From a checkpoint of a small image classifier: 97085 training examples.
Rows from block 9 of a small image classifier, named by matrix and row number. Rows with one number within an expert belong to one neuron, the router's apart. Each number is 128 + 32 x the weight over its row's rms, rounded and kept within 0 to 255. All counts start at 0. Numbers have three digits each.
After each expert's rows are labels from the 100 images, of 14976, where the router gives the expert most weight on average: "responds to" is what is common among them. Only what is clearly more common there than usual is listed. The data: microscope photos of single blood and bone marrow cells. In brackets: how many of the 100, against the usual share in percent.
# router: slot weights (model.blocks.9.mlp.router.weight, 64x128), inputs 0-127
# up: expert up (model.blocks.9.mlp.up, 32x256x128), inputs 0-127
# down: expert down (model.blocks.9.mlp.down, 32x128x256, transposed), outputs 0-127

# expert 1
router.2:163213105080073152105144130138106124132086114105120156109164113192203146188119146105110161117116142081153088135148138159126156098082102135104166122146161146144229111161139190105121134111191117120117103188138086102109151113115084087148159082138124181088154127154136105032087155177152145098173091085116129137074131088131116114112162123125102158153138133158165126146143077116138143109115
router.3:153195090088060147101160149146102145121088154091163137110176126186212181161129132071123168122121130078121126123143136140151130094092110120098172144162139139124211102138120189110135144125176093086123093160130107066137126151096100105142171079125141156108132140172137059057070156165142166092144104123093152131066138124166104110119175115141141172145128124159180117136162073121116122110099
up.2:166089177175129095143119128140146084117157143137112149099110096147107088095141136175102121117142120212133141108063169112036127122131126115181160144072090161132075182116116100154160119145072118116129123083104150192119133086086139179136124168134145117153118147094125178150156176100106114102075134132106112070128119197128145145122142137090178039118140176170125074156103165137124094163158
down.2:066119202099186109120133121186127167154112205148169107136150201107146102151137097143108150107118108083092126153174083157103117140120114094137133175105109086103072093155101075072166132140133099152117119120111134082103081121188134072183135082151143110128096097135053117128147164090127128127136141127092157131128126141077113145097148139087177145127115089098114127102162205100135098201086
up.3:159126126082078134065128125146087158104126129131144146041171126194172139139097096149134175142100134105157087084103138113080133131181107088115173150076127146119159147121129145141146178100175051119146069143102094109148113120098118132144208112118153102127102182165119161129090204171106130061140134135109117149134099158099124115084122106104206145141171131151165081186121125163103134153164
down.3:132147135170147108097181133097170174140141151132167123070146147117099140119069159171155064175089169113173072163122131052121145141137162113180123115150068109063114187157144087122150086106109105123190112065114110127088100138178158127158127092103173061138122100194110102131153090109099121131151156137155122106083151158156102094109094128147176104084106155157150156099085155165130166114114
up.4:171139116102091140073151109137118151133114152112140145051161111202172135144081124181140163143097154099133077060129146120073133152168083101126150176108136164088176140109128117116147178130171052108151069155112106117112129105101092138176211101137182086097125198143098166143078176170115134081150118156115113127111106152117112106094105108115193143145155152121160100170099121159094140145152
down.4:100150156192137116102164135056156148135136142137164145065156149134120108091106136166139071191074177126186091125090121054123130132114159095188139156132062135058103160150153104111169137136093091162183080112093120149094107151162168120134124087081178069117138122169111114139130096085088117106155114150165126106105125181117096068113096113126156119081135141135141152120104143195122183122103
up.5:131122134128122127129102165209121096139106159133171126083143147109088117071092085104158086149172138133199161108077159100091090115168082113108112134059110188110080144119124151185129155082164119142185071082137112210144157142111121162182158176081157138141096136130120141118151137150148091076115178116101160098095149145065129144084155176115136133100109129149156117148105135064131120131184
down.5:130153167132150174115130105080117197163137152188099113154120100149086178189168119154091107148135089123075139199151064155181140133166042114093149151090121083161129087149087167119095136134157116162128140108152138089143109138115159138143106140191137155119205102139128153103119134114112180136180135068162117140117106123172075107081121113141133170175094100089102131056167100121102121100138
up.6:182105141165115107107105152162108115112146146112117084094117120132087133067098105177117088147145127168178137076035145044067093135171126131167169134075081163134124205149125093160130128127119119136167095078065129209137086144108119131143152188112166109157114160130132155133141134116099122070080167113144163112108134199126145149086097140095165086136142137145105143156094158142106116171140
down.6:053058174105178118145126140158132128147171176185171074162120146166091144137163090096098131094156082131099152178168054169139146139119110127104121134113110139141094076162111117119116097101168100134098163096133163094111125093167121113136148149168127184143119100118087109113098135108178141151114155071100148138110185129121121152117170160104101138149096098086141130083182173040120081198112
responds to: smear: peripheral blood (66 vs 16.2); cell type: eosinophil (64 vs 4.2)

# expert 5
router.10:130153149146111114100136166136096145132105106167144165134196120170180088171155163135111137149148120034143090099129171134077175079066098140089151118086178166136110108144112134121115139126194100149175152199086072105145187109106097136164144056121140135122155110149129167109144116088109103074164076099120123129126079108082117080092135139124135165150119100163159067156160135096139179172132
router.11:114152186127112142141092185186108154099131112138155116129170168171146118131162141115106121148112140064121088120173102138110181099086085147113135100087157161180122098175147162136123110084172125120135166175078083086117133095157115073178088084136156138105143047156167140089170083063130141086121132083173088138101116124114122095087173168145087176131098121152083091115173143076111158111162
up.2:167080137140157113164112111102133123105189190139140143135109149079143123090091120097142136091152098141154170162091144128146027152149166101178114179119052072130134145081103120095105100184094125129106116093152153127117084141114121162081126116128153159150090145102105071117114156176141128185177139185138156096119147107153201147187112095085156119127187128141143177171077128171122084119117
down.2:102066190157129131109139132155161103092118139092158117132111167171093115109126157133116100132133139128141162123163085097058124100125067129084151130049116187095083145121128116126179083132142077109115092156105168152107167153100061126192181168164162150150144166126081159089130124106139167085133108083126132121115138134097072120121122151050116144135175108112077094127107161086086131181201
up.3:214121136149135066127092106159114079091174099122090132164076133135122128107048158130127134089130111151159129179141127140086091130180137129142115135075115084117166140093161118140093053142112169071076166160169128130111133090154140114095087147148128205123137095087151110068151131152166112172164140124128114099157172097148172169156141142098110140092206109177141147164069145167156116122145
down.3:146135129126171131093144116090170126123143123140148069126066173144076167113041155125124103101127166176170132156183115094125106135170171164142122107141064122091119184077125099146148057125081121111097110128125165109089117121156107133110138148150173159124121143112125145102106080105170163145156183192146137116066154102161114161168137158124172154163155160161077128080040130147071092152122
up.4:178114099138147104134133132113144132109170178107144110096113124069117151130093116119166127117169095149146161123072173110107046191152173102175136160127069075118152155104067107107145114164107096129148081077163168127118077137097092185091150130122155115171097174112104085141079168180118090144149138173089139093114160132142203143159126106073194116104162125167133135150077153153118093164106
down.4:075064168150124126100153127167135119135120156099170072123129205153110100135121129166117109129122105120144129134170086111041133128129083113120140122068106157087040143146154085128167093105143119108112111125082148150094152162121101156177175154179131119175073155143032117125150150089122152107100132090142154101126131153081095150110087151052156125082167111108083137129137157097123116150200
up.5:111116110100085157196172083112093159154181176105132127104122126127136185178106066129130157139139129137127129122119116129226078192181138102131166162135099106137184125101130155139109177130131119109119122118126128101113107135131138147105146143127129110143160153117135128179024161136076129159121174159110090169178115114179147156121083098103114133172169135067112165086127120127060071072183
down.5:163199131119127140075148124105101155123095144161159136132172193112156106145190137143142171112115158115093072165159109175139178129103096108165113138067137128158039100177128101097136115093126158105129164117120093106113152167170168109134039069150118098130139091119080125119117111125108140122099121093132167111101116147117142123139121147103153103068078136139044123098213051121155131096125
up.6:192090109123149102131146128115144121150159174130149127098111133077118140114076116102172125117171081145159164138073178109098038194161175086164115154127072080107141163102075090120125114164108126122155104077176155133137094138100123197092150137113150124164081168108117113172072181164121097156149140187106142089123145123148185152153089125075183114120144139147146149169080148147112082156125
down.6:075058180131098109118133127178147100139135141070182092140122196151105097121132142124088113143123101125152129106169091099028118134108073098115133125065112161100077145156146084125150114120156107098106099134103143162111162154105086141186191168172134131159081174135070140118134165109123163121104124070126125088120116137079118134120083146047150122095178121120110145141150159085106112147202
responds to: cell type: promyelocyte (56 vs 6.4)

# expert 22
router.44:081174187127073170110131084122100127210092146120104129157066114133101113139141160140142154129057131143095074125169100181151164126150093135143077164174192144080107128090166103111127086119098139145081117119116135141126113080148183094178130122138135106099182116098129159138141114171164123127096138139132077150108071148119082174152046183149107064136085130104161162159146127097128092128158
router.45:143137166140084128145106076158152100208068144155114134160112091138088156124099135140131102146135119083144098081136192114137165117109069135079120116105140174109147199122070157138120109157176158109180158146147094161143150093095110114189176123132171144168175127101071192132111155144118150135153140106088137126092101086141141123107097169095098136147112104139178120102106165027075132191125
up.0:147113121126169101128143140093140127115138094131147099096200164094130126141145115097119097151194109075169178097044142082123125106112145097093166086098106132188112112154066104158118180139191127177203090097137115125195067191116129149100117144099139121177124143160083087071108164126070116135167115067115195120107121116126158080069114120121166158119128125148129151120128134120144173130119
down.0:087124221123087215085124122129152151092091158099163114081110180134096121121097133133141106163088166130148148120151116094126092111137079129120168147099101149079089140136149153114190137145104054085111082111086155136102155128114156155207182160139149100157170135151067170119148146125145157069155133172098163124105133127143090110104067128153155144135169121151144111098105137123070111207148
up.1:104168125164141118168167135100117104141154138136184123168155146091098142142195160151106156122139082141098153088110111144105099180127143108176141199163117080143116081126125102085122123157113079164121084131095204080152035133162147076114074147157145157192123148098128078113126110116071121133096089077156062137134132177071143128144124158119162124057141120105065118161144141108141139097133
down.1:099093137168097108125141185161148141140111164110186109130088116188095149108152163100106076069125139126165078166170084124144203140072135142173120111110106116130137124181127150074110061110114111080127157102086161132072146074143095096160142057114179145078104111168152102102045057130180133125145104117113122133086153126154167101130153123129079107139076180112128116122144124128101157111129
up.2:163163127156147121189102115102164169080209146130102094142089119096083177109099109185126055136108134159115180167113108097164038157157147131151142193117090120121144147113146142120108076248082119128104123074109193141114082127127128136112124158146158136131150111119150112148156110195160105121135137140093153137151123112153126138133081128132133119156152116118117158140052086182113118095098
down.2:106150069127144073103099129108104152112142121131107089133096148126114132161121186115097100160155095186109153089114128095069102085167173118113163092100108082132124193169123066135137145100122137148103102136146165176155129176112058135066130167152142118142029138144112054096159153090143118113106162100109118094098105190072091193096158116105175134123139165177131147143131102133102089154098
up.3:111163133162101114160156176129120155144191172129208118106094089138123141162143186100105103129151102142133108105129126120071125144097145128179137143136029096129161170222133145058158097110109111120100143078099165145115091138069095119129148090123183085146078131199120070113115122143127107122106104125132092097117096142177143129156193094080128085138126149123121106172153188125091094121132
down.3:049101180138126141175141165190109120102127114095143066130127104142104127060132135134126085153163131153174131064112106058080118134092084167116133092153120182109133157160162151133172120125105098132147119159059128147122103151155135099202163163118138126171064095170121141129163136088110089085134125111128073158147116178143136136084179095095074145119178149102122090151145190077097137150153
up.4:145169105117124143073143108110102135131106127116124100057153196095135134145077104123155145159157119083144113079074135108108125116176120101099162124129124145129174160130079148152116162114188072196166092111155087158144076131151121138126214172096158115170126155132079140099104185153115082025122152103061161165109095134087124142116118146110177141136164102153193087140135105132090114138116
down.4:090132166110135158146163084117173221111138102142104126176137170089134063217057130193126120135109116095121089164171130075141092147152144121111160102101157106153107198142138160127185148156139133118101184138096088136159192168210138120128096127168131080138169097156122152106167153093097154154132159129114154160146121087157116154115181099101121115120150130115099106073107106125154118145168
responds to: cell type: erythroblast (67 vs 14.3); smear: peripheral blood (35 vs 16.2)

# expert 26
router.52:150195093131092110125142157113104110151123110107128149134168098174216080148140152106091152095159089098179103117115145159111149089054102132109206127124167153132178077157138150110125143133196098121122113191136080119141150127106096125136153084095101172111187143131137116036076169132132103081189060096094120119100141096111131119108152106091103141165174153165137130169146099133140151142101
router.53:198130138142122064146151151140127140151123132120150133091128097131145081135100169132137123128184073110179132111089186110087100076115109114111162118119125157160131130122074120116153111178142089165146108125112120135145100124079122179145173137070129176185175141145107129088085201143138081070180099133072131111084147096176173117095140107064155119125190139216151118154075144136105105176110
up.0:118077184123153106167150168160116108169174175129161121135089146132108103064135065115158135100151077175144138112148090156120078148129073170156115186094118170150088094100097155138120125118122107206102121101122138148118082075133149117168164177101115186132085175080092171094088148176146142116130151104143137121107176114137169145107096127078126109091141103065109104113118184090105063146174
down.0:144163141145123124088121126176147155117133121161146141101152209128122088188098169157120158108137144089114090184181149138139157160137110112138140108051124115119098144087120128134180078101121116094151224114105127101072170133145079116153170097161116097176218103153047163121133088131100157106112129124118228131127147110148135119143129158078179102115128127191099103098096130107139132139110
up.1:120093088158114097110140174155132156122140138109173105067101167146116132092090122175142077132137158141205086109113118080095154165133121159187157107093107160127151149152149109106157129109114068147131092104093116184117128135160071153169233131097144104110077140147088111137102136146171105071167128124107140146074168156113144115071062093105205093101125159123144092110093141157124139166179
down.1:098073193154124110141151179145140098190121120118192082134103127185097099128162165073087121100161092127139120180176079164113172124097094133124109104131115165136101086125095152147105065082141143107120168092169165107096153113126119158177133141174116195167099158133100152125088112086153143168132128079131110135112151097140149089162154149049120115113096146118211125092135176062137124154099
up.2:174169164168105122099095127142157142089089113124155120099159160143086109159105180112126097160122158082153136108113207088094158096157109092092145107092129142091118155141071180140096138132171103090208094124099129115176144134119154125143112114156224097171166104124140154075111106143094139102128099116147149095048126128145128079112163213126161115095103102210130092097117112095094147135126
down.2:101126076104095155117195092070155170112167107118149102122145091113119177154102123143116113189078135123139128169178119092169105187177181134105155120186101051093159132137183104148132165151107122093121123155122116102115110152169147129040101139136134098115145127144144082186124125099121161171175125168122106143165105106116083068106098141208096165152145107119111181109120107187074132113130
up.3:083105126167146121123151118084074154130138165116144135072140172069122129110141105152125124117124155136150152110058070102101049143196117088149107193108082141091124100110118062130093172121110083190149148133105139131122127180156098158120172144118151094156115151145063124162181153101096107130126126142117144164153094184063109113101078133125202163152202103111113079106143144157090143139157
down.3:134158155154180149121147113126183153174126106179143103153117192104102112180129127175153116128131156133121114175198087150187157131109112154143116135149152163158131096121122148110157143109114179204076182088128144141120118142192110159179131119192102108096147071133069130133106089094151161174127109093150186169096149093162090103103142129101150069179096121104130143035130119127183142128149
up.4:137065149156163075190138129133158118144157154110185115133092154085060101054090128163163083121144128177196116149163122086114120149122136141162096110093114150092100149159171094116172083154115120136110117132093092189091116120178138149126134170090131147167113133102052100098110157153156149128142116125086144103098182130127172147106067147093152087053168128140108111104111202127113108155175
down.4:138071176131147036119123181157127127120130102150152122132119214179148110111110165113091134111144105110155124097158140126147130130115109172111130100083143138139131147074128191140120087117133167127147157152135141128105096173135115132135169139153094154188092121160129198106106120088102134164148106135171190136157136084140160113147194114000111125127135146116166131174075163081136135113068
responds to: smear: peripheral blood (57 vs 16.2)

# expert 7
router.14:167188111118051141108132141147108128152102133102145115125161118175217146185126133109100146132116091081166102142143140142131150120071113119106221121116164132151224103186160174107157150121206133089106090181123090113144146128141089088137136076134118159100142107153123082026089160143172164109154090091105134092070127101137123138105140123112108142160137139165134159156140114133139137113133
router.15:149205096113084142114123128144112147147100101136115116142169112174201145185148142084088162130146104095125116142152153153116155092064099131086203130135176127148206077162138171103145156144182118100106119198123098095169158138108095100146150078144097171099141109151123094037090165148168157087158075083097149133077112101138116118105158108127094152163138151170155133156153105115133135135086
up.2:176085193165132074141114171173130085158151133139109133124115161147099104118098119162136136112146044151129146107107179141104103138137141110140114158076132138123082123096060143167122083150137135168159077074143157155159059081086155166128154175140108162158099137080129143130110154187119091139106137133077099081123154108172190144127122116063139063059129137142153136148066180115157099123164
down.2:082145151124210135177111099106165129111122126214126118167146156095123049160157101138116152104158144108103134189178121171163167084112125114101124104095157115145070099116131146136127111116130134136109168148162119122128171123185153085122109086161113132102164096079091119098133129145138169107119111082143218145124148096125144130160229170124093110172086087078117105104175104096179132136090
up.3:088088161125109103128148166148106158117158135155187131047143144172119091120126101162118091122122140116208126109104097055101130126170140071147157122083066160126139153159113103132109127143136046158156111088055128134134095111115106142121202135090171095156115133163098143138139168146118137103164151119095100141141111158123136099072108077117209137127202147151138069133117158152072143167174
down.3:137112189161130143130143137155161139114146110142156154109134152133080131166115147131141094115139164106139096225169135135087193116142082145104163088065120171113173129125114153173151064084152118109152150078107121106097170066158114146224159125151146144154160097119117164109104062098160143111109137102125150137094171097141106100142150198125155091143082131149179109063138146060138151178151
up.4:161110186134110099149186109154141084201173152137165133117130132127097090096091107170175127123154105144158111104138168114118120175153092159145135154101101153122053157108137133170147102141157102174150131111101106168108065049126140126160146174107157147143124152075087154113081146157089165104112175098095136101111163111179171154127100158088126067057115117076089136132083186093090085129160
down.4:120097185077226091184094066165118138076101132179099097139145153065115063150112095135141150120173123149116113155136118131125130068131129110108116099089108119160088176140095132166147153103136099155113137136131076138140151128197173099112100131157133146138125133094085134098139168154110118137095187086185149161114163142116172185148182152091111116171122106099098085085165151089146073173099
up.5:146111149154124125120196124154142091202160135145108092116121098127077111092112145183153105131159087138136158076076161107100106154169095159111113149089129178111040142109135094155167129177170084141154130124111137191151090067100161160151168186107149142131103186098102141134127168176103166096148149103080104115118142118170159125104051120081144095095128118088084110128085160104097130130191
down.5:109135175088196146158079110133123116096109147187148106173149155105125106152154096108130148096185121103109124166166123181145164060096069130098156092069152156159122100155116142140134137107157146150105138144152087108139125125170155093202139114152120160132156088088077128107123140111151151105095138074192149166116126110125154172118186186085113120195086098089133139095190122043163089136122
up.6:160106183148134108140174117145140079202153151112146118118127097133087079073100109147172130119161081158150125097115183122093122156142094133132133148102107156097043144110112107165156127153137093156148101131121117164147102072117155148162151166099165154146150180051077176098082169180110146106113156131073109084087156126137175144136070171075133085085137093084112123140105183092095101159158
down.6:097110191083201076168111089201150125106102165161150088138144163084120071139103078121155142123180117116127128161177119148125136090122113120117141102078111110129127133152121147151142151087141145131106143111143094128138158121170147087172136116146140137123128119080069142114126169138143136123091169107184180120098150110096171170127199184034120118150099096096109111092146194071155082190092
responds to: cell type: eosinophil (55 vs 4.2)

# expert 20
router.40:170181124095075158100107165143102112126105120122110129158124122195189155189139169074122146140122093062136137133083176145157149083063137110091141118109160171161169100121111180100108097149245126120119119133143139093166112129096141105115131103108109168127147122117168084065052106181176119107177084105110124136091146074172128111153177118142103111140128134161159153153125094128152151102155
router.41:136181117081075134105106160140099173133102154080176162108161114171225135158092132106116139102116149067177081127178122125130156111089106150128191125117157137135196101197153161072126131087193128120100105180121081122105156125116077099146140062125131141085167127191091123091089144167183159111178106088121130098075147081109135125099142102110110170168136115144141144141142103141117135125132
up.2:089070133101132111103075147122073147079172150120164140077155179141155131088098035159129109130136157123205094140130097092123145164175130107174143117083071114148125146173135064148126137087167109173155054124113059140081117110115098137118171134098179076130098134136096134168143130143129097122147189082118164134157139144074155131085092133117143153154139141089161178139138154148103126144185
down.2:165153173188097102096146165128127177136121124126140128132070136149075192194103217116131081092145084100133121190168126148120168092168109172117121123140145128104157114118101140119115050114153151068125190073160162111102134085124149144163154132169133177159155118141136166107169077143192131145151107116131102134135145065158076097113153162097134106146124122192164116105103147079109155128083
up.3:145133131121093152103141111141137112149102160116151132064162087189162127121105131145136164153110148110134124036093177129065130150148093100127128192109118161086122141104122109135141216140164062071179048156131133136129150124075112138185164103104195087096128206097128183138065165119119152075109112159120083095091114171103109100119125153122171103125123127121141101163098122148104135154157
down.3:119191120150100128071178115078168123136131137139166141083166136141127125072113116152146084193073188133183120098080129058119112147100164111165130161142076119058115143152175087112159168165101102143175086137096113134111093151151149108120117088071180083088139136152138097164129119101094146116174105161157122101105096181119123060109079111147150152108137122122089148126107120197113188103102
up.4:150091174159119104132147097141150083145148151127146104120134113139095110055092084165133123132145135173180139068070157075094086171153127111169121159076078164120122187131126101167136163169136091140160078114086109213154080083123096117146162154113193121119139173060127187134090156131076142106084171129097121097104126175116172149133110171094144095114137129077099129144104182121095113147134
down.4:091075177071162105162098116173126150149112169124139046133130130124087150151136085102106107153204085149112161167149079140143128115144067129081118103121099101140148116175089144153094144100158135113118162091176136114150127133145135116159139147160141175144127108119086139111121197151150134174123192085144124117098168152112144159089156148067089169160103095104155113073169167041105063173132
up.5:141090180168172058167152117178130130146133174117152127125130193102059114058113094166160077117185104167166148109095088090108091129146102116134115121080093138156097153145094126158155129130146110171157092112088105182149079127150122133154155189124172161167111119079079138095101150113108129104127179075139150124117167149106185169092118154075150132076118144099121133096110174078107083165150
down.5:128128165090186093150096145161089159095096154132074113138129137111185121145098133130127166108115065138102159091106144135090053143152114118099117166125157102110120169068127175153120131146115087145130184166136149106133120156130125121097127132154086120180081100144133191159199159145101106094121137184166114162202110146140130185135153100096119146100174097112053080212097116104142097162071
up.6:114139107129076158097158110155155107196096166146125107106154086174153134134111135135152154141129150119101162055118184133089110130120074134106129176104130156082062142094146096133120197116144103055156092160141161142152188167090115160195172113134158087100095215104107187119099166127128189062097117170124120120077107163116110119126120147118132101146097135069138089135111110086123114148162
down.6:087178078152135117101127118046156134146139119162141132114157105171122129083151126133086093184087178160134146099076107077150106120097126106138164179140087115105136130147145087093149166197086109160160085151098157112119119176130140115103118090101169104080174133163160142159131135108086147134184089144134109127113061188123129056110103073156112167167139146084155159130117077197093171102105
responds to: smear: peripheral blood (100 vs 16.2); cell type: segmented neutrophil (56 vs 20); cell type: band neutrophil (42 vs 5.6)

# expert 8
router.16:151113153117126061176150185167132139154143149124152149091147118149157080110108148119115129129155091101172141105086154132082089074094123103119160154094146150157145121133072118090156160173152074146137104112081121131150096102088119137141226122086136180145154167147142149082107197134131105075180089141120113083081140115145164112055142084076158123141165124195146106145083156145103098197110
router.17:148126138097131067171131186151128159145130158136165160100159124153190085127110119115120148117135069094173135126118161148114098081097126100121184144107141142150165111145077137096117152174161087164127072114109110125174093110080102114139183102075133180141159161140134111081059215148151097095203093138098116063084159086120161127079146099072152131120154128186150139127094139148122091171108
up.2:169107126174145100095120087116116138134160169173138122082090159101107085077086132172136119129122171166137091089111117103076105161152133118201142142130078121123113193143124044106170144136077085089124114091107123164091119118148139148126199157143175092137114147117111219148163141150114126074095151134167149143102120184134163150139085130066168088149176141110161104137108200158092103145116
down.2:039072208176148104153111136118174171122121163167151081122104188135078124126100149150097070130152128133134121185153072094143130117115118135153176125080081121108152161152101153082123098133098076134136125082107164107100163161146117120192188107172172125129104154180087116123115112074139133180156137113162153168074153147136109117101141105094126136151108157097169159080106160091111130184167
up.3:134169140119142137170183113111156084165094130115106080102141091142077150120095077108142085142175167182160192114039116072118100108105138113109096094153082143129145155125106118189153136101112137151165102063100143145131089169120148146118086170069149125129160129140120118117111169126108092159105212164119148118055141200186152181117143126169135128091081192105118112120111112115123103096117
down.3:130160171079105127121095101071122178111166184149120115147146133090148135142137083140153124173113094136106152150100086141179072108139090106139135205071103044124135086161091164101079220155130124135134173092149125114171106137116067122162125084128157096061156098117163106145108153141101125131168160099101123120126099136103135134079155088119137179190082088087105162111157074149124102125117
up.4:131152116179066115172133149148089128137120151073132009130124143086156137137150115101145150037146107102141122173107132124140136138128136121110083096138128113144099119138117047133172072103149151082145232107139136119142132150212143129117096129114125133139066115146103101189164100140113201100105125110119158190156148117166164122165097142108140137120117150136107094149136158109162113054131
down.4:116138214128159056161206128068115135181125140119137130130127049162126118135124152118124126133142095125133133114115158133138127114119103107120145115069135126128110140131105135133110112134136126081152115130131121142131156109076098159136106136124124148191193137116124076111014161103094105184128124134068180067146145119166165131119189135071100131028120128146100153137112116114114121212076
up.5:165132112168149123125136082092115144155142164148133130089087181074094118088116124157154109123138198185123100102104073108139106142131133112196126139148075119151148154146090005102116149114068122092117094059126131155091120170174145168127192158133152088146130133130108177134167130163117138121099166127186160169078120184151149155125077127102168110181148127098153164100122163155115099106105
down.5:073101170160165091159114142126177177097093159123175072130105173140088113146128146151102098130109138148123122220195055119100126096121146113165169156105073118103157116147124179082123105122072097148090137066078172093083153151128123084128159103197144116108075136168078117114097091088157161162136125126152130132071119154152082099139193125120155129115130130125139123064149123164107124152153
up.6:131082118136157132176175158133165076180139157141196128123132149102064147068114086078150083129177112151185193110103087094147096159131110148107100132131114183128074088111099118166144114146171141147171079075132156147111067137161169159163114192070126151148087159120099102100096141125134135136169155140121150122098191099129157126113081132131128133067100125101091133099099162070089112121179
down.6:098105231129158079147106103133142179112142142163100138159111155118116122179069162176102132113150074113117112151160145122127100071159075131126157137042135092146162183087092148127100119143132103146116122130114124145135119136087094159187178136191125118160140147126089159105124144124112116131151145098111139144150131090153144145126166113000147120149137138130162151125056139113142103180160
responds to: smear: peripheral blood (100 vs 16.2); cell type: myelocyte (33 vs 4); cell type: monocyte (30 vs 3.4)

# expert 12
router.24:160179158142109125113151154102175093159113159121138146147166135176092156147117098130134173133114133079102187049096169135122096109116143119108147206097126143076133099077105123117124123172158126178191084071109189120143077132084160075132150101116127109098145181105181141147104089132071159133147107149131164081107072090134138067143130148138178111104065104086139167149079150127141187128132
router.25:155183157157096108099116135148155096151141124109106099170184114202089183139150128141101147163149093103109178038094192073081104089070100114087123176094130146104171141119119096115129105152169155179186114111104166130138129163058139089163122119129134137109155157128183154122127128105078163107134105127108125060108047136147155108110120110109161137098078099143168112166093166115161157114127
up.0:208120152134106153125147148186149100166153119116114127137065127133119150157144168113185112135129063137130126113091152146117155186070163156138080106132157153172082123123110150113137109120155170100109156073176135150138043071130185131131063163114096169126034112138158110131134123143161143152135127129145072104081164097201146142130104093108123059089097144123087112112115139116164131074164
down.0:188118071196145161147083126085097129116142072172069177146074099108108136155148176143146122112187132167121109151107170177142192139148135177139106112138168140189112104094102144149066126102129144159125149122163120173158136096099151153087083159138089144106120119068185154121118093170152104129132101074094131141152142098141109126151140131112116073162101151128128096112129075141171163076221
up.1:205125104156092072095108158110080178120159153132150129088110142078135117144093155159159093168164063111200056130107163109118136178158145103215159122120095085119156159186121113106119156086161094132140115093136060181126100141143070148107125119121165102154110134129099138142132152133128047099123131094116152093129142128071178152094105155081214108124146135161127121142115136134137129172118
down.1:066062175161103161166120152187123154121144141144101128145080138132077151133128170119115098071189096124103127139120129149112154121126092155117133099075156142168139144140065158108133081151136079096131072109128145123145131080102126157205217141160135166141078194126154139122134099157162127139138141097087119182105136104156163158114090127140095108137087166124144128136134193026119107176160
up.2:088155061083144163133202165143121142153072170159199133124075156093101145147112110052163071095144117084172164146122095144143096093159166108106146096149131135111097086143111167115147113113165102157111104083154144144125139135133141172128160134087121139161092127181095077103103155160217090090157115136062154169130170080115062153099128161181119142102126120153161123117136096090136117156124
down.2:087180169133136156155132126101108220129139166168132082123114123097115174217101163157100098160161062079121136173159132118145086117167139130107182110120144058123130127144092121114131153115125115041128115084151136117170122210129154181146117144178105094180150167188104137136200175116106116167147139141140130143145093117121080149066109119105131166163127107160138130104108136083125100138156
up.3:131113141110182123116095121103141113125151150136137147143109098116119144110101109157155143142125066213131108120158147119101123118128190150188154124108101107123127179134157133134122069095073152159093154090165140184134089115082143120081102195148095127187144110122079120142154187144136119087084160116068159081140116144153160208142114101104158079089155169135181093156106206166165061161127
down.3:127080186104157157107128091140097198110170173117133137148113182080123114221096153151140158121111085133083100185166099166130107139183128101149151160068098050145094157120093131131092125092125106097093161078129130112136086116156117120139103137179120101185112068110103124098127137095118115103097190114069167126134139111103108175141144164087191104105107121143154143085136135107119058144170
up.4:191136115144145095138147160180123151163138121115195080135103123132123145160118183068108091128201114107160076104156131064081139127067112118151114079120099124168147164178056080066172153089133131143124159137110116109080186177084064158129159108127148153117122153171132187099118106112119157128154113114152121118062116106160193111135107104071140156157130145150086123123128168093094145135095
down.4:132128198119156143138117047166175173122134125131144139141131157085091081171081131160133150112098137122089071176201145130117153159146111097131106108110120091139127185146133173125185103118126097096102138118117108127131117075192168052165104132177145110141176119108094143065107129173119180071093168112086140137090138097137149144158137184091120066121101156131137105084122201095110086150113
responds to: smear: peripheral blood (100 vs 16.2); cell type: metamyelocyte (28 vs 2); cell type: band neutrophil (25 vs 5.6)